{"encoder_arch": "transformer", "model": "encoder-decoder audio transcriber", "dataset": "short read English sentences (LibriTTS-R)", "train_examples": 26041, "gain_aug_db": 6, "time_shift_ms": 100, "n_mels": 40, "hop_length": 160, "input": "log_mel", "spec_augment": false, "win_length": 400, "tokenizer": "char", "vocab_size": 32, "encoder_norm": "layernorm", "encoder_norm_position": "pre", "encoder_activation": "gelu", "encoder_mlp_ratio": 2, "encoder_head_dim": 32, "encoder_fused_qkv": true, "encoder_bias": "all", "encoder_qk_norm": false, "encoder_parallel_block": false, "encoder_inner_norm": false, "encoder_moe": "top_k", "encoder_num_experts": 64, "encoder_moe_every": 2, "encoder_expert_mlp_ratio": 0.5, "encoder_experts_per_token": 2, "encoder_shared_expert": true, "encoder_subsampling": 4, "encoder_layers": 8, "encoder_width": 160, "encoder_positions": "learned", "fusion": "prefix", "label_smoothing": 0.1, "decoder_width": 256, "decoder_layers": 6, "decoder_norm": "layernorm", "decoder_norm_position": "sandwich", "decoder_activation": "squared_relu", "decoder_mlp_ratio": 3, "decoder_head_dim": 16, "decoder_fused_qkv": true, "decoder_bias": "all", "decoder_qk_norm": false, "decoder_layer_scale_init": 0.1, "decoder_parallel_block": false, "decoder_inner_norm": false, "decoder_positions": "sincos", "decoder_prefix_bidirectional": false, "decoder_connector": "linear", "decoder_tie_embeddings": true, "residual_init": "zero_last", "optimizer": "muon", "muon_scale": "match_rms_adamw", "learning_rate": 0.0071, "momentum": 0.95, "nesterov": true, "orthogonalizer": "newton_schulz_5", "adamw_lr_other_params": 0.0012, "cautious_weight_decay": true, "max_steps": 9400, "batch_size": 192, "epochs": 69.3, "lr_schedule": "cosine", "final_lr_fraction": 0.01, "warmup_steps": 940, "weight_decay": 0.0, "adamw_weight_decay_other_params": 0.01}
Rows from block 2 of the audio encoder of a small encoder-decoder audio transcriber, named by matrix and row number. Rows with one number belong to one neuron. Each number is 128 + 32 x the weight over its row's rms, rounded and kept within 0 to 255. All counts start at 0.
After each neuron's rows are labels from the 100 clips, of 14976, where the neuron reaches its highest value: "top examples" is what is common among them. Only what is clearly more common there than usual is listed. The data: short read English sentences (LibriTTS-R). In brackets: how many of the 100.
# fc1: MLP up (encoder.blocks.2.mlp.fc1.weight, 320x160), inputs 0-159
# fc2: MLP down (encoder.blocks.2.mlp.fc2.weight, 160x320, transposed), outputs 0-159

fc1.284 [ 95 114  92 145 113  74 161 118  94  71 121 155 136 116 128 119 172  78 146 170 144 135 221 145 151 134 121  90 124 201 123 126 158 111  52 117  89 130 104 140  96 140 138  66  99 145  99 146 168 110  85  76 128 145 178 150 104 120  95 173 119 114  88 134 138 103 225 109 117 141 173 119 155 122 100 173 143  85 195 170 181 114 113 142 136 124 106 119 146 152 140 146 173 103 127  81  45 141 127 107  84 144 160  59 150 151 141 150 112 170  91 164 147 124 114  93 123 107 130 114 167 147  92 113 186 119 139 121 131 106 157 136 152  99 116 164 108 122 120  97 124  59 134  97 104 100 105 117 191 144 119 114 185 133 166 154 181  86 164 113]
fc2.284 [132 113 103  94  83 131 141 121 131 156 129  66 155  94 196 137 100 103 170  94 118 100 137 114 114 131 110 134 180 188 142  67 101 145  74 117 170 138 117 122 171 112 177 163 168 153 174 196 111  73 124 133 151 115 121 149 112 139 159 116 163 150 183 159 169 156 133 133  84  96 158 148 140 112 166  85 145 133  66 115 104 154  83  53  95  73 135 132 113 190  96 120  96 172 134 115 131 119 119 119 185  83 131 145 133 174 145  61 111  52  89  85 125 101 175 135 167 144 160  84 165 121 182 153  99  99  76 138 105 152 125 197  98 170 137 113 137 163 125 126 122 121  85 114 178 124 127 134 125 128 126  71 110 177 110 162 138 117 106 103]
top examples: voice: male (92)

fc1.318 [118 168 122 113 102 165 101 121 115 119 155 130 145 132 131 204  88  84 180  82  91 122 119 182 170 181 143 121 170 190  91 123 127 171 102  45 137 112 149 125 126 150  80 115 143 141  87 155 132  76 134 167 150 125 152 145  87 125 142 141 110 163 119  74 130 106 110 177 121  84  85 137 131 134 184 169 145 114 189  79 121 151 141  82 136 130  68 165 126 133 134 107  99 144 127 198 129 138  88 120 103 121 161 124 139  81 105 119 160 116 124 134 122 132 172 122 130 111 152 109 133 135 165  71 157  74 135 167  81 111 175 127 168 193  85 136 151  65  93  90 107 141 140  66 128 110 128  85 132 172 138  35 126 114 110 156 114 182 140 188]
fc2.318 [151 179 152 143  87 102  97  99 122 122  81 112 104 198 130 159 122  77 100 178 204 178 145 163 141 124 128 130 133 101 156 142 100 170 151 178  90 153 142 166 111 129 133 144 112 100 167 136 155  90  88 127  96 110  73 127 135 129 126  94 110  95 125 102 189 149 125 150 124 110  62 117 126  86 106 196 190 105 147 160 121 111 171 140 146  73 113  97 138 144  90 178 161 130  89  98 132  72 119 128 137 178 136  71 129 170 115  89 101 120 147 113 147 116 132 215 111 158 131 133 182 163 108 177 120 120 125 171 171 102  93 129 101 128 150  90 123 114 164 139 155  44 134  72 177 163 168  93  88 111 100 143 100 134  90  95 128 117 151  67]
top examples: the word "of" (38)

fc1.144 [139 125 161 179 127 111 139 165 154 145 111 135 128 116 204 117 118 136  84 161 135 163  97  99 122  84  65 152 138 125 132 150 111 139 150  82 129 127 153 168 148 108 150 210  78 157 174 119 142  84 101  92 107 115 135 110 193 115 113 118 101  75 154 161 136 173 109  92 137 139 144  98 111  77  77 137 133 167 133 124 138 118 158 140 107  93 108 151 123 179 128 113 142  66 131  79 131 121 162 105 136 178 112 244  97 113 139 168 154  90  47 111 104 121  95 187  74 125  83 136 154 135 171 125  80 187 144 105  88  67 126 150 142 163 135 144 164 117 134 143 129 104 151  65 166 125  77 130 110 168 119 180  95 126 110 153 105 165 102 162]
fc2.144 [ 81  75 187 148  98  98 114 125 120 116 114 115 108 118 123 149 196 156  89  61 138  41 105 126 111 177  94 142 100 144 104 128 132  62 120 149 128 147 177  98 155 158  65 112 129 153  80 101 154 179 120 177 179 150 139 124 102 154 149 154 102 124 139 141 151  91 155  85 114 161 198 120 101 111 125  92 105 180  99 133 102 135  78 111 124 107 121  98  99 116  97 104 129 203 123 141 102 124 116 148 106 145  88 149 167 128 173 197 116 122 152 137 168 153 190 175 126 130 143 131 187 122 174  67 125 166 138 150 102 119 145 117  76  94 121  97 109 157 103 147 145 120  54 184 116 139 161 135  90 140 170 141 140 124 126  77 147 195  91  93]
top examples: voice: female (99)

fc1.3 [102 152  72 136  97 111  92  78  67 126 159 132 146 126 165 158  96 100 116 133  89  81 122 111 155 117  94 149 124 107 116 133 136 159 114  92  85 169  69 116 150 121 156  99 129 122 165 150 146 138 147 134 128 162 126  54 144 104  64 116 134 147 110 129 175 137 171 115  85 145  58 167 139 122 191 163  88 200 156 188 146 205 145 104  86 217 128 133 180 166 119 122 142 128 145 172 121 152 114  98 159 122 121 152 169 135 133 168 129 120 182 169 121 114 137 100  79 138 140 100 142 116  44 114  59 140 121 150 129 112  69  97  97 103 177 178 128  98 108 111 102 183 173 105 151 153 131 133 164 120 113  69 159 113 150 124  95 107 109 140]
fc2.3 [174 150 124 153 110 124 163 200 136 127  93  93 142 144  81 144  96 169  70 144 149 121 190 182 166 138 137  89 119 145 122 116 127 161 114 172 149 100 166 141 102  64 119 113  99 130 151  62 133 133 105 111 112  74 146 203 111 112  99 168 172 113  73  96 153  90 142 129 131  99  97 103 101 133  94 134 129 146 108 110 130 134 119 158 110 123 149 124 152 147  46 118  83 148 137 132 134 125 112 107  96 101 103  77 109 146 163 139  81 131 108  87 178 100 148 179 121 148 152 128 164 116 179 126 144 167 165 144 179 105 111 189  74 122 132 189 104 145 207 178 136  90  70 120 159 122 199  89 123 135 126 142 122 114  67  72  86 150 159  87]
top examples: voice: male (75)

fc1.291 [ 99 148 149 121  95 125 131 151 159 104 147  84 115  89 139 126 112 126 156 148 161 115 151 138 158 167 145  93 140  91 121  94 126  68 117 151 108 247 118 117 128 132 165 162 128  68 122 103 146 149 100  94 136  91 124 135 129 125 181 150 117 177  98 151 104 124 148 136  92 103 167 103 112 101 124 162 121 133 116 104 111 136  93 111 175 115 127 132 182 146 137 191 176 116 182 151 189 131  57  95  50  94 118 152  98 143 102 161 166 139 129 101  71 181 148 126  89 113 165  80 100 158 114  86  65 157 137 117 136 164 156  87  63  59 136 202 110 173 162 122 121  82 117 121  98 118 115 132 140 161 142 148 103  78 192 117 166 161 143 163]
fc2.291 [115  70 114 139  89 227 102 128 135 158 181 120 157  96 117  94 121 153 165 128  74 119  55 116 114 116 112  48  80 112  51 132 122 129 130 125 125  87 158  48 177 147  70 110 181 129 166  80 112 135 138  84  77 175  87 161 167 177 153  86 158 108 139 180 156 117 109 103 128  92 127 119 128 146 159 138 107 128 131 120 135 128 101  84 163 146  68  81 115 167 139 126  96 103  91 124 159 116 141 193 186 153  95 126 190 128 160 137 120 121 180 156 174 117 131 150 118 131  63 102 157 130  99 107 141 126 124 111 133 127 172 115 100 143 180 175 114 114 152 177 128 175 146 152 131 101 105 111 140 103 148 110 129 130 101 140 123 187 133 160]
top examples: voice: female (91)

fc1.302 [ 86 124 101 105 127 196 119 172 103 153 112 120  97 148 152 166  72 187 115 101 125 173 162 129 190  73 148 151 112 125 129  92 193 140 136 165 162 127 131 116 133 146 168 129 141  61  52 154  53 100 107 106 104 115 122 119 127  71  72 115 127  78 136 152 158 148 170 186 162 121 119 113 129 108 145 112 127 174 126 143 139 187 148 150 110 110 167 125 118 163 113  94 158 113 108 173 181  73  99 125  71 115 104 142 112 137 117  98 129  87 105  80 197 134 113  63  68 163 140 135 101 150  93 139 128 130 174  70 135 131  75 118 170 154 170 145 128 139 209 152 115 123 157  66 153 141 154 134 129 122 132 165 181 112 119 129  95 137  98 112]
fc2.302 [172 136 151 111 101  57 140 183 161 110 144 129 114 105 134 145 115 109 180 109 105 122 132 128  93 134 122 126 106  91 211 131 172 157 111 114 157 131  66 125  97 103  78  99 123 109 128 160 146 110  68 135 115 146 103 187 102 143 152 127 108 177 168 117 111 174  77 137  99 153 198 159 130  90 118 116  87 123 116 120 203 106  48 129 183 150 125 114 150 121  82 131 151  94 164 125 113 178 174 159 128 131  85 119  90 162 150 115 144 114 160 141 133 145 173  75 108 144 160 134 120 118 110 134 104  66  62 120 146 174 110 147  66 159 126 120 144 158 138 177 153 137 169 116 141  97 122  78 175 107  78 145  86 187 143 115 124  36 127 169]
top examples: voice: female (99)