config = dict(
    model='encoder-decoder audio transcriber',
    dataset='short read English sentences (LibriTTS-R)',
    train_examples=26041,
    gain_aug_db=6,
    time_shift_ms=100,
    n_mels=40,
    hop_length=160,
    input='log_mel',
    spec_augment=False,
    win_length=400,
    tokenizer='char',
    vocab_size=32,
    encoder_arch='transformer',
    encoder_norm='layernorm',
    encoder_norm_position='pre',
    encoder_activation='gelu',
    encoder_mlp_ratio=2,
    encoder_head_dim=32,
    encoder_fused_qkv=True,
    encoder_bias='all',
    encoder_qk_norm=False,
    encoder_parallel_block=False,
    encoder_inner_norm=False,
    encoder_moe='top_k',
    encoder_num_experts=64,
    encoder_moe_every=2,
    encoder_expert_mlp_ratio=0.5,
    encoder_experts_per_token=2,
    encoder_shared_expert=True,
    encoder_subsampling=4,
    encoder_layers=8,
    encoder_width=160,
    encoder_positions='learned',
    fusion='prefix',
    label_smoothing=0.1,
    decoder_width=256,
    decoder_layers=6,
    decoder_norm='layernorm',
    decoder_norm_position='sandwich',
    decoder_activation='squared_relu',
    decoder_mlp_ratio=3,
    decoder_head_dim=16,
    decoder_fused_qkv=True,
    decoder_bias='all',
    decoder_qk_norm=False,
    decoder_layer_scale_init=0.1,
    decoder_parallel_block=False,
    decoder_inner_norm=False,
    decoder_positions='sincos',
    decoder_prefix_bidirectional=False,
    decoder_connector='linear',
    decoder_tie_embeddings=True,
    residual_init='zero_last',
    optimizer='muon',
    muon_scale='match_rms_adamw',
    lr=0.0071,
    momentum=0.95,
    nesterov=True,
    orthogonalizer='newton_schulz_5',
    adamw_lr_other_params=0.0012,
    cautious_weight_decay=True,
    steps=9400,
    batch_size=192,
    epochs=69.3,
    lr_schedule='cosine',
    final_lr_fraction=0.01,
    warmup_steps=940,
    weight_decay=0.0,
    adamw_weight_decay_other_params=0.01,
)
Rows from block 2 of the audio encoder of a small encoder-decoder audio transcriber, named by matrix and row number. Rows with one number belong to one neuron. Each number is 500 + 50 x the weight over its row's rms, rounded and kept within 0 to 999. All counts start at 0. Numbers have three digits each. After the name is the row's rms in percent of the matrix's.
Before each neuron's rows are labels from the 100 clips, of 14976, where the neuron reaches its highest value: "strongest on" is what is common among them. Only what is clearly more common there than usual is listed. The data: short read English sentences (LibriTTS-R). In brackets: how many of the 100, against the usual share in percent.
# fc1: MLP up (encoder.blocks.2.mlp.fc1.weight, 320x160), inputs 0-159
# fc2: MLP down (encoder.blocks.2.mlp.fc2.weight, 160x320, transposed), outputs 0-159

strongest on: the word "you" (39 vs 15)
fc1.47 096:458525559473558371575585503463390483437563485445571523523497551413486515531486522429521470550410543454454474498481517424463479483504499450509560452412472570476447456552518502502444533550576440535457426475484501504499516522399509501518537532493547514577493476541456463417400570467487505444525536511554438478470524481480493560571456600515556480514505628442503619537528466541541503513513522519641489507453468552549584489495508467573480603573449487544439429506547500533519520427377466
fc2.47 089:583538591506467644504416586480466416521494534502439497442460507557532515501402506481573541470482449549577465550525454471586547479513394531534483468472545421513454454487489537460538512468476532514586527536491545461452584497557541532463495507415454450525462517541511484614634552518496492603520475520411488455507612440437569485505493452479522533559421469507489486404487523517453545539521555560436540446516516427478463479450455570446568393460503474464500425533521447428444542473448552

strongest on: the word "and" (26 vs 10.3)
fc1.292 105:473569510491454380497520633550502553518378467483473470538488558471572414509478492481443478566484534562553474565433522560428486432545491470546494557455431497449484401516466419469503416482551371518514582470422512552593487483513537523486599458548534513495516518496547583554479471509525492496570556409514471515522585560515503475486550523607501459510431539507476489457442512497505485448494494499514597511525488465528478527533412497678454503426437500490465537509521423419547530467415490
fc2.292 095:582574464547380477587531471549445532540448537496506525531514471422494488435571498377517599426529493580462437411583442486602465558485524430504517482512484491572518528448524418483516502528488544538550391502505480505455459566525471491570564451435507462499473446438526544433499466515492421559554516497570457500496394470455474585612545479509545494538587512482519355544455506510604460507555496486501473431455437398513473548541574441530532484553523521521464490559449559499458488485527468

strongest on: the word "the" (55 vs 25)
fc1.306 091:435589548526411478467523486471520471509449578441482523436593507520524470515567587594493492543544476477574524485552482489469432441540579449520477445531488459530510447497496504523542543421526531549446496485557492402529540493644481473565516565521583460562404474517450452447417493456456577523526485508518554512465446486428431473490523431488497645480512613473556491421484549489465489495463460486492596479468534456565461407408497440515472604488533480476560565494506365561484503515576466
fc2.306 096:479528407542460481548577460504492449498527505507526517551397450576446533513503467509454474444457493492434432514453526487488489480483465499540451443553611619615536496544419543476533442547488453514598416446560605478400550456494511454535566473555474540493576465428476568546447477468590509461460520580430439447561448443456514506619531447534547454531473538441525502524500388510527524529543386523508438544527438507460578417534522596463521537507509463514487537534473546491602461477443506

strongest on: the word "not" (31 vs 6.3)
fc1.132 115:512608529531509441470498540468484465572649488470487513520475421406446536454454458538461554444475523473435620458474484572499537509470448455537520502486537440504532478468488537465461533597526485498437499479527521505509567477464560484362569472483430495484511496438522464599629485428453571537533491505446435558518601552563482382502384463507472519440534513528454527600431548629528522456481391460542468521470474514525454535568461436514523465503526522471538595493500464480563532527474480
fc2.132 107:422425443501439451500546446624484436406526481512539555556592558471485588499445471527463504581500518551510576429571582557471446550461448454489467536509557492558554501432523409461431517601464505449513511557513533568492505472521560491519489499480551527430473438457450520492542471517571482528518520551424473513463522357476509405584451424493436505477490429568487592518522535531536552515447478447436522522471495471463457501611555476443492504533448479552546524584537427602491479399427525

strongest on: voice: female (82 vs 53.5)
fc1.265 093:446528620522450539546460505406525420569532485501527527536527515509422453537564502477394556510502531453504422486493437430488573511525520501577565473517474417473511425527487525589526521474577471481564482413524478543435541533436521461471531493500496527441474502474502583506587457454448545550391478515461459527521458565418478443630481440459469419557554644556475550453430559478492566461511490434553541456606512529469473445531568454586457525488526448455503527448410451467529486551548563
fc2.265 087:496619561504432437556436567456469500587516497571500485528485412459477517582544508493512482630472486427497455528446438530401505458489497497550463584542475564534482466456462582528486492571472459620540439512507548524436444501470483575541474436511482463580486518496505400503483405504538484540471510417527472459536486398518481565481399394469566512499582468501462525438546427451571441560507525471501539451507402481470511541535486472511549579588458502488499628436482532554524501490578575

strongest on: the word "said" (27 vs 6.7)
fc1.203 098:605467558439607441478559448584493375469481533510484496453492488526471439461511565419514498506514450467601534528500474508527602593485510426545473513511498479422551506558427514523468463509557481517448542520406475539437497438522433421560555554495435442459526470469551406503410450508568557476488505547481597619447526417466484518511549504466490394484451593460452537475511505497540523540488512466617552463513530542534524532344442433490503474468518455520578469535485470536462537570463512
fc2.203 109:620424505471443454462503519477486528463473446470539472531500444518507520493451431470468435373410587488492395542561579559412471543421502467515379548540513500526555457499500591503546525457480501438539550586481476539527481512434582431488531508519490424483522505487573461521466496463509519572540478519453452546499444462512534466494650511570578498479514484471561540447599490543456471534565418422665556498499584581503497508511491476508586535448517480417504503474521451481426563470511483

strongest on: the word "said" (26 vs 6.7)
fc1.171 090:479462435480501553471565511586517477478442573518511482584529552437488449475486511447384532530430569364556574503464480417474509532431499505562457561581536459552623535423534478539499457497466366512549599492484514522541489498441479487522469549489488522484443473510489542548446497500533542541566546449540527521455426512537417550574561556426516477498461519512457500471503551446385491541515504508518491532487576510496466518409371501469470600506428326492574538537567500499480454495490505
fc2.171 093:474578510548485531525396486517551526491433475480514517518371578480474478472430499435479478410626465558459495535493524484440490548559509440490430516533441528453538567463507558523481470483487557492493461542520463455543514535510481499512378491486504449451481406538562538574530520540522400556515558442585470589533462522420609474453556435582443501480560414493428483543473508505597424494534529485561465507492530531571536529507562474473554461546489530483480396513489444460395574510663468

strongest on: the word "you" (41 vs 15)
fc1.122 091:428371535530574529461535537564518542455457417558449456470461488471510489514495476621525478487570589572586472590465529522466567570461402526479553515486498497523477485499529506554504478473519598452499492498470541515528512445523402492579454467495537576566504536456522471495463532469532498462550499548466475524534391437511555413464486540495430517503592461483485511446488458516474547527429396420403408453535481602540457561450405498537473488504575469575482448529422450530533487589442622
fc2.122 103:428453497432478537411588418429447484537487432510425561416573492499433527528453531510510459539463533527455525548476492462505491452500453503513529406397540494620513456483526486606401482621544502483531498471504567478474451557455530429509569461493480566470470395508434482490459495541499471540543563554554504485560519559438559477527488603571443510517468484622531569511524497507431495527450530514566540403518407458534471568528573545509435496538505436523584540535461478420449513528582415

strongest on: the word "the" (54 vs 25)
fc1.243 101:560370538499439503472491509531522515478582554457534489627485472474563438510556511536487550605480453446555503536510493559456481499519478519463439586538500590509492445409568433432497501541387386538458560546503491482399587517414527507480592465443520463473456472536574465536436483560474509539536459545486437422486532541482455524515464449463382520462531489516526504451482471414563490554489395476578485512517473436479546495514592515562509530479592471473487584502448476616546447510588491
fc2.243 112:423582404531509476417506602500486490578501593464417527359517485470526543505505433496431483512519509564509540529481459521479464509572493502496491453436547465489572614442466483509507498471599443453460471464568459487482486485451506531549460559528517458436454548488460436430504457535508485613583529501535480637471498546525428552582546468538514590450482503486399572506574549484365455488471541437467450548514436563485462550537382556469509527541516512452482430573500491490511549578483508

strongest on: the word "you" (49 vs 15)
fc1.279 105:424429464510563487453482508375457520497444471491507473471450468568505529514524534479586615486450545412397496466448612432474483429535531504479549515497442520531480488537431463454507453448453627429550572548539580545449588465484556457551481514524501519573454455480462426510532552485548469508545617556544527492443540531490594555499562494541434481556520550520620528538525508477447576518560423403460449467530396534472463485437463435530515560388513509518478471534532499555480453534483534
fc2.279 108:555581482499616440481605476439336443491534468502511553529486523419448522501479521468463471476531413503618458564507397446622538561468412518544447441481514448527504476555555573643507492484548419471514472474591437495496467543527494509464475501517395495490505563497492483492531463537481494490500464462510536457544483492509561492525509532454445528485589407555466546442521606475507545479428516476438489501509483529598622463460532476522558514500518551474474473517365523524579469483529450

strongest on: the word "not" (35 vs 6.3)
fc1.282 094:501537497559458503490530507525460445464535435578566530432468528484430527503375462606504545557459503495502511427511447564520508482429568483529542500391437377471397588508417484474531502579536489484506521481574385491446473438478532532460466581472499546466568496460507505581501556478515562562536508472532503399401501521613473534565482599568550495509514528557402524507442550500499472482557448453488505495528521448483430487532419523458473476527464580535518526491493415532574638439540451
fc2.282 092:485553534520508462571490540433522555473564475443538502547495535493473526446416570493498468486563448429535497467370542525441578492526472439528536489577427505554527544499463519521482497630474617498491454540477470533498441441509562447470491430468492408525498565435537511423523498522374532450560449670568551537503518505573471537494469482465472530469507502558440487435506456495487475499481443397440453399460535496470511543554435493558461449551519587493491659473477591572509463477502474

strongest on: the word "of" (39 vs 9.6)
fc1.277 096:487555546552484458455489486470452465441510493684546532536451479518488475515487536485460421504565445496426376524459556521449387539450524537537473406437515550611563540495523541523469511550517532511555543414465430487523540486548513539488618497506577539494481542491606487454559397484531509515534551409607397434461463503410463502539507424575461525567564528513534514556483480465521561532423513459495467455547469486445465472518544514477562566543473532469505469525476431528595420480427519
fc2.277 093:509492494458582492447533499487541559429643420469469404481547490482455549589508469478458483494426400484512494471445416565559465470602549526459516640463481425520529506493529530550462541517583520481541564453471508415513512492473471458464465516584480569433507484491499448549563482439601484557435518586497520469467549449579575524483480492480556487493520470386405486550497465466428552583518416530598563513528435478535476410484526481545535414418578467506512507516488568527423546522496476

strongest on: voice: male (77 vs 46.5)
fc1.194 107:541402519507500508401514489413535506372542554549477541447504541459428487444548493596528550629482573481464523439552529482509539433520487407534555617566522514416505430475420495454547460461498494575440508486503424446418463412566512539522498472530490469535510522491446525485491548467428482562514495541519532573542501543444486495573495467488583551418501523489585488454546467436510440476490490536507526389527528506476409550499422450563456542577571522516459383568528530496541572429503579
fc2.194 108:537529422508531458540454511512381498549413487491497450440493516573522523514441456395529533430459457439538529580490435460527461519503524621440612488516428454493542587531483480615538534430441528425519508562462525494530549497529560464514544470499632517494501466454526558505517479534477458552483533515434562385408455485491536525532523578571447431549518530623511532510511460533561573457511603414464456514525479540491455475563464478536501442443439540445462518558432443453498598444461461

strongest on: the word "it" (31 vs 12.3); the word "was" (25 vs 9.6)
fc1.299 107:563548428441495470487512405379484530377540537451500581496547476491541508490505459530503493445503607558571425436491423427499538527480465446523504539514444529568493453494549451570432520535430461518444490583516437453497453525483475467491574424539499522624547419447469468611474479495475447534453528553434615456480493569517601515541563457448523542532530509550597508445509485581596568513505511459468507554521490498406428443480502467507570502534510482538514476452497488512417464602412464
fc2.299 109:490506496526518454481610482517468383440478409491505546639561492450482453559503511539531573415513529489558534491452529456527545563510549443479507483498420472516407477452534493476488437501507540455490463483523486538439634430570560492495420432580558482483514464533431557491585506497446493471512510354486425473567565408404434438570498480491443432568526448538458541501497568475499643474578564502506496557452512515528537521503543511436495485470534559455478563527506498490555520539553392

strongest on: the word "to" (36 vs 14.6)
fc1.68 110:454492529437516483514497475393472460464535517565517527534587428586481489471455540503505499478544435547415500485433606478436545515488471528495459564430615502589409517570470441555442509428475487583453520495467507598469549505413457515553517511555453439452504508492497464505485498574515490535511457428467555459474546465573515444506565500521510521438512633523473419427416572596574373497499451441536556500489430520563422467484527463574485566513475547488457509461547405560527519601450510
fc2.68 106:503509550537562538516444447482454522521570511592582552453500431607518430491513411527500504500520551436591421516516397493479508521492513578453506474451515500502463456439501474469602557422432497536448446510479536452520548392462525498500383536468455436555498483430532464536497566579502440407500481449509471469412444466574536542523480607521471596481440493528449509435526457582502490482627512469483517496555411579537466513462608536542495542501577544454486531437496530468604476572450465

strongest on: the word "i" (69 vs 18.2)
fc1.107 099:492626454567466494594458529495482446534564539540519505576473533522579508480588465410449511477486533459543459568523442533500380450477498433445562508476549499449537492500490443410495531483430530496562473442423521454459504492425563540486529519493430431588470544363463511539479368424414530541417516545469556532510431493510471461488472518524532469479494585416509538480553407494571467558482459539556504447502499554581577556506514553556449581586466503531485509453520458566495538586497416
fc2.107 093:495502485428493457556572561441475426492420520494496506470488563555488553540561529566478543481505512467625554552459518456449595523556513478525438491534393441483576547437496492563495534504527501527538552515517412499493513498536439432469499469541405489512531497486425554420369556568427456501561533479538539483486556532459524548547407429406447420500492476516462499438541623541471488402549440488521577521456531520558477477494470540431559505536580545510443487502367528522516417527608437

strongest on: voice: male (99 vs 46.5)
fc1.135 098:527501459498565474517521568453466585487571404550583434488473462471490515575497509521463580536517479534453468436504467574493492448438526462530448459524537481519573479469514613508530458541485389420598498537459603489431537474543561518476472510559473440565610600466460422486483435484506570544348445480456464536450476503420371456509481551563466478488509510447490461512513508490488532564547420429585517626423422512522535454513516513471470462537537557470519467516578553439510488509569511
fc2.135 097:517477525472375489455495562408476428459440515466542534486504543489466567439498511500453514466520537589610489603555509506527604516513499517484473472474530489471505518492556529456486569449553514554476538457530501469500487305479473569469574531569469420409521416505508547535517478542455494440555553425560490439471536393553473458534545502490501518535423504436583436599519519463394506438488554525510485381571571443540533549526491556578391521475482533476471448501490460576518532522447513

strongest on: the word "he" (30 vs 10.7)
fc1.145 094:442501571509514520509498437460528378400438583549476516465523509466506452484487519524421514569549522446416497501425581462393482576555434502522430509523542501494495418526489566492563482506582498387501516523577526554524552508508491527462496588602515440572496505516548465418478547353456524544513547470432535528499404557455448498515455392589514571494490541567465495447478518477543514423438491426499517464538561489403507409462442512557472583520536519480535514503590504552518548504473596
fc2.145 095:500462408529559509583466476536508605506508475519530592455564514565420438457497588491471485583479488555512442451553549493450447408486526493478483478540539563475453529547530494502559424509535453553517406502563531384462564433475537427599530386511489480439415495476502535575554517526491520448485437512545557498534490572460474544499551476483512493463445571523421517483537454546485522539546517527482556540431334498471522534511554528522498477495561382486408558407479591526537445403553485

strongest on: the word "i" (47 vs 18.2)
fc1.231 102:493461502487611436482486483469446512506450402481574444490499493507382499525462436424549541544463521540364543603445398431506511525520536439506488538580561513486504507433565546433483456418500522497491552552514444488513558509499494466567577470419520562527445547505561550474549496457487547579455563456485489519500489541512623547451496485571472427528435535517461521472545473594546495520453534460586516420446457490467466462464495417511563474606459532442379568527499477565535573579501576
fc2.231 108:544486486403491497587480472564473533557450484559565545435573497431476497516568503554503457451517431588483413555532500516503517525480596387545479525491477417567499401522465552503593485583572491474442471464459524537540493551509504514453556469442413590426562609523520487497409519550506521447501557515406536498457497529565440430544535510503461479451495463608591401518476569506502502528481499545510481475485540444527559509435463496588561489363448518496420500450441548467418496418506490

strongest on: the word "what" (31 vs 5)
fc1.113 097:441556466557512515488511526513458508508516529427407594607484510494537470489472514504508461634412508437481480541549557478527533407530546583560526530436539526446469434452506532468532485578544548478501528527581434453521490465483579402495464530484535460475450493539423480547576543519558473473476577453556466523514445565466460462569507417507535524555455498478498506439544449404454395492440527405534418627437579543507529385432456520483498538578528511547540507506543546544396521410485449
fc2.113 097:567468535364489518489579383518557515449489548529474472504541556495487421542504664595417517511501457493525473475477567559535550500488561474483549465459613436468449460556424489558524467523549537484424482505449473521499552473411534610413520490430610505435395461437531495469483538592468502505482532473451433530449549463488531486479511494493499500508499533497434516504486516477491572486615468550565602510522425451492542495455402517471511482502481511481513503517444501600481544396404570

strongest on: voice: female (87 vs 53.5)
fc1.176 097:499491518403513490424534624492516567393553477488538477517474463495605512428476531462549496485445530484395462555538588491486454439502520545470514577490469574484448561506519468572452519525548538589461600499546471502492591458517610536493497538556590526414460406474523557609398496478447506458419409552497434469472573462509500467562487487568538491495517591503465473435423552522491537462599491481504504508565495405486436515478493434367444451521566484486504464467436497483471470503475521
fc2.176 094:472549449507433481628549470459402497520523439449530474483480496479547523559572484487573603436470623499428477466525440538458471524457489437465449378470458535506444451487445573497472471411465427362584520440479507468529605545502483542431477486451533463573447504469484448522515526452529514522501492641541539550451611458504548587511553433521546527557569512514453445485440449506577440484445535481553514500460495499567463555459565498459508496493554442507511599519583574474541474486487515

strongest on: the word "of" (25 vs 9.6)
fc1.189 109:406495544541407527502554457456513540459401504502534462445453522507496442503462510551480471471470536478529545421549496554503553504428501497521501580473513486581557473497553571516488489492457476487512501479572551452536384549423541515462470518487577493445520552411409619642583540551525522457500440481491376426520515469461457496556493576526533511531464499468494525508591519525482409553481504502516495496432614543477494534527513414511492537417480501506538571297549452550573494514447455
fc2.189 105:610471568520502505527435452577608573509480355502464384586490542510491383585568493444495536493483411464512421511492561499424484443549497473456562505463404469545493498513497564581526557514547434559540504544567407470519500566458547528521471473413511517490496436539471439479548538507461480615438467455586485515557478412484545405502510461525506525532483485418456518601496549443490539519560463505490520485434457605477503533488520558515461430452532503516506483478476546411460474598507543

strongest on: the word "of" (39 vs 9.6)
fc1.40 108:529569517559529455496486532519485594524421442585455499505519418559520507503523510480376447444504486567498446513504528458432403489557570526518512437489524495492470489507604500507388603474521492639486491371561556437458559410480509485506528533583539652411472518503488440512508463553511487493466542557625444520566528476463439535593444487551559522525513548500516496518499556508521480470493417484536497482504487505492443448489480595401400469529495524532430472449475475484522519535384522
fc2.40 099:437480474509565549410518400434593592562515478476450483441475472473510409499476477500537460511502503466485475526459482574549511509450630545527532579447468478436538456512470504603540568506501509527485487555448406469536455537515534540466493435452485533520539549538553555467519464507407394454510515433503616570458447537529579499554495507459431473453491516523472537576568418404445526506541484436496527571620440584488535485514530449522402507497523528499515554431562553477548473533364412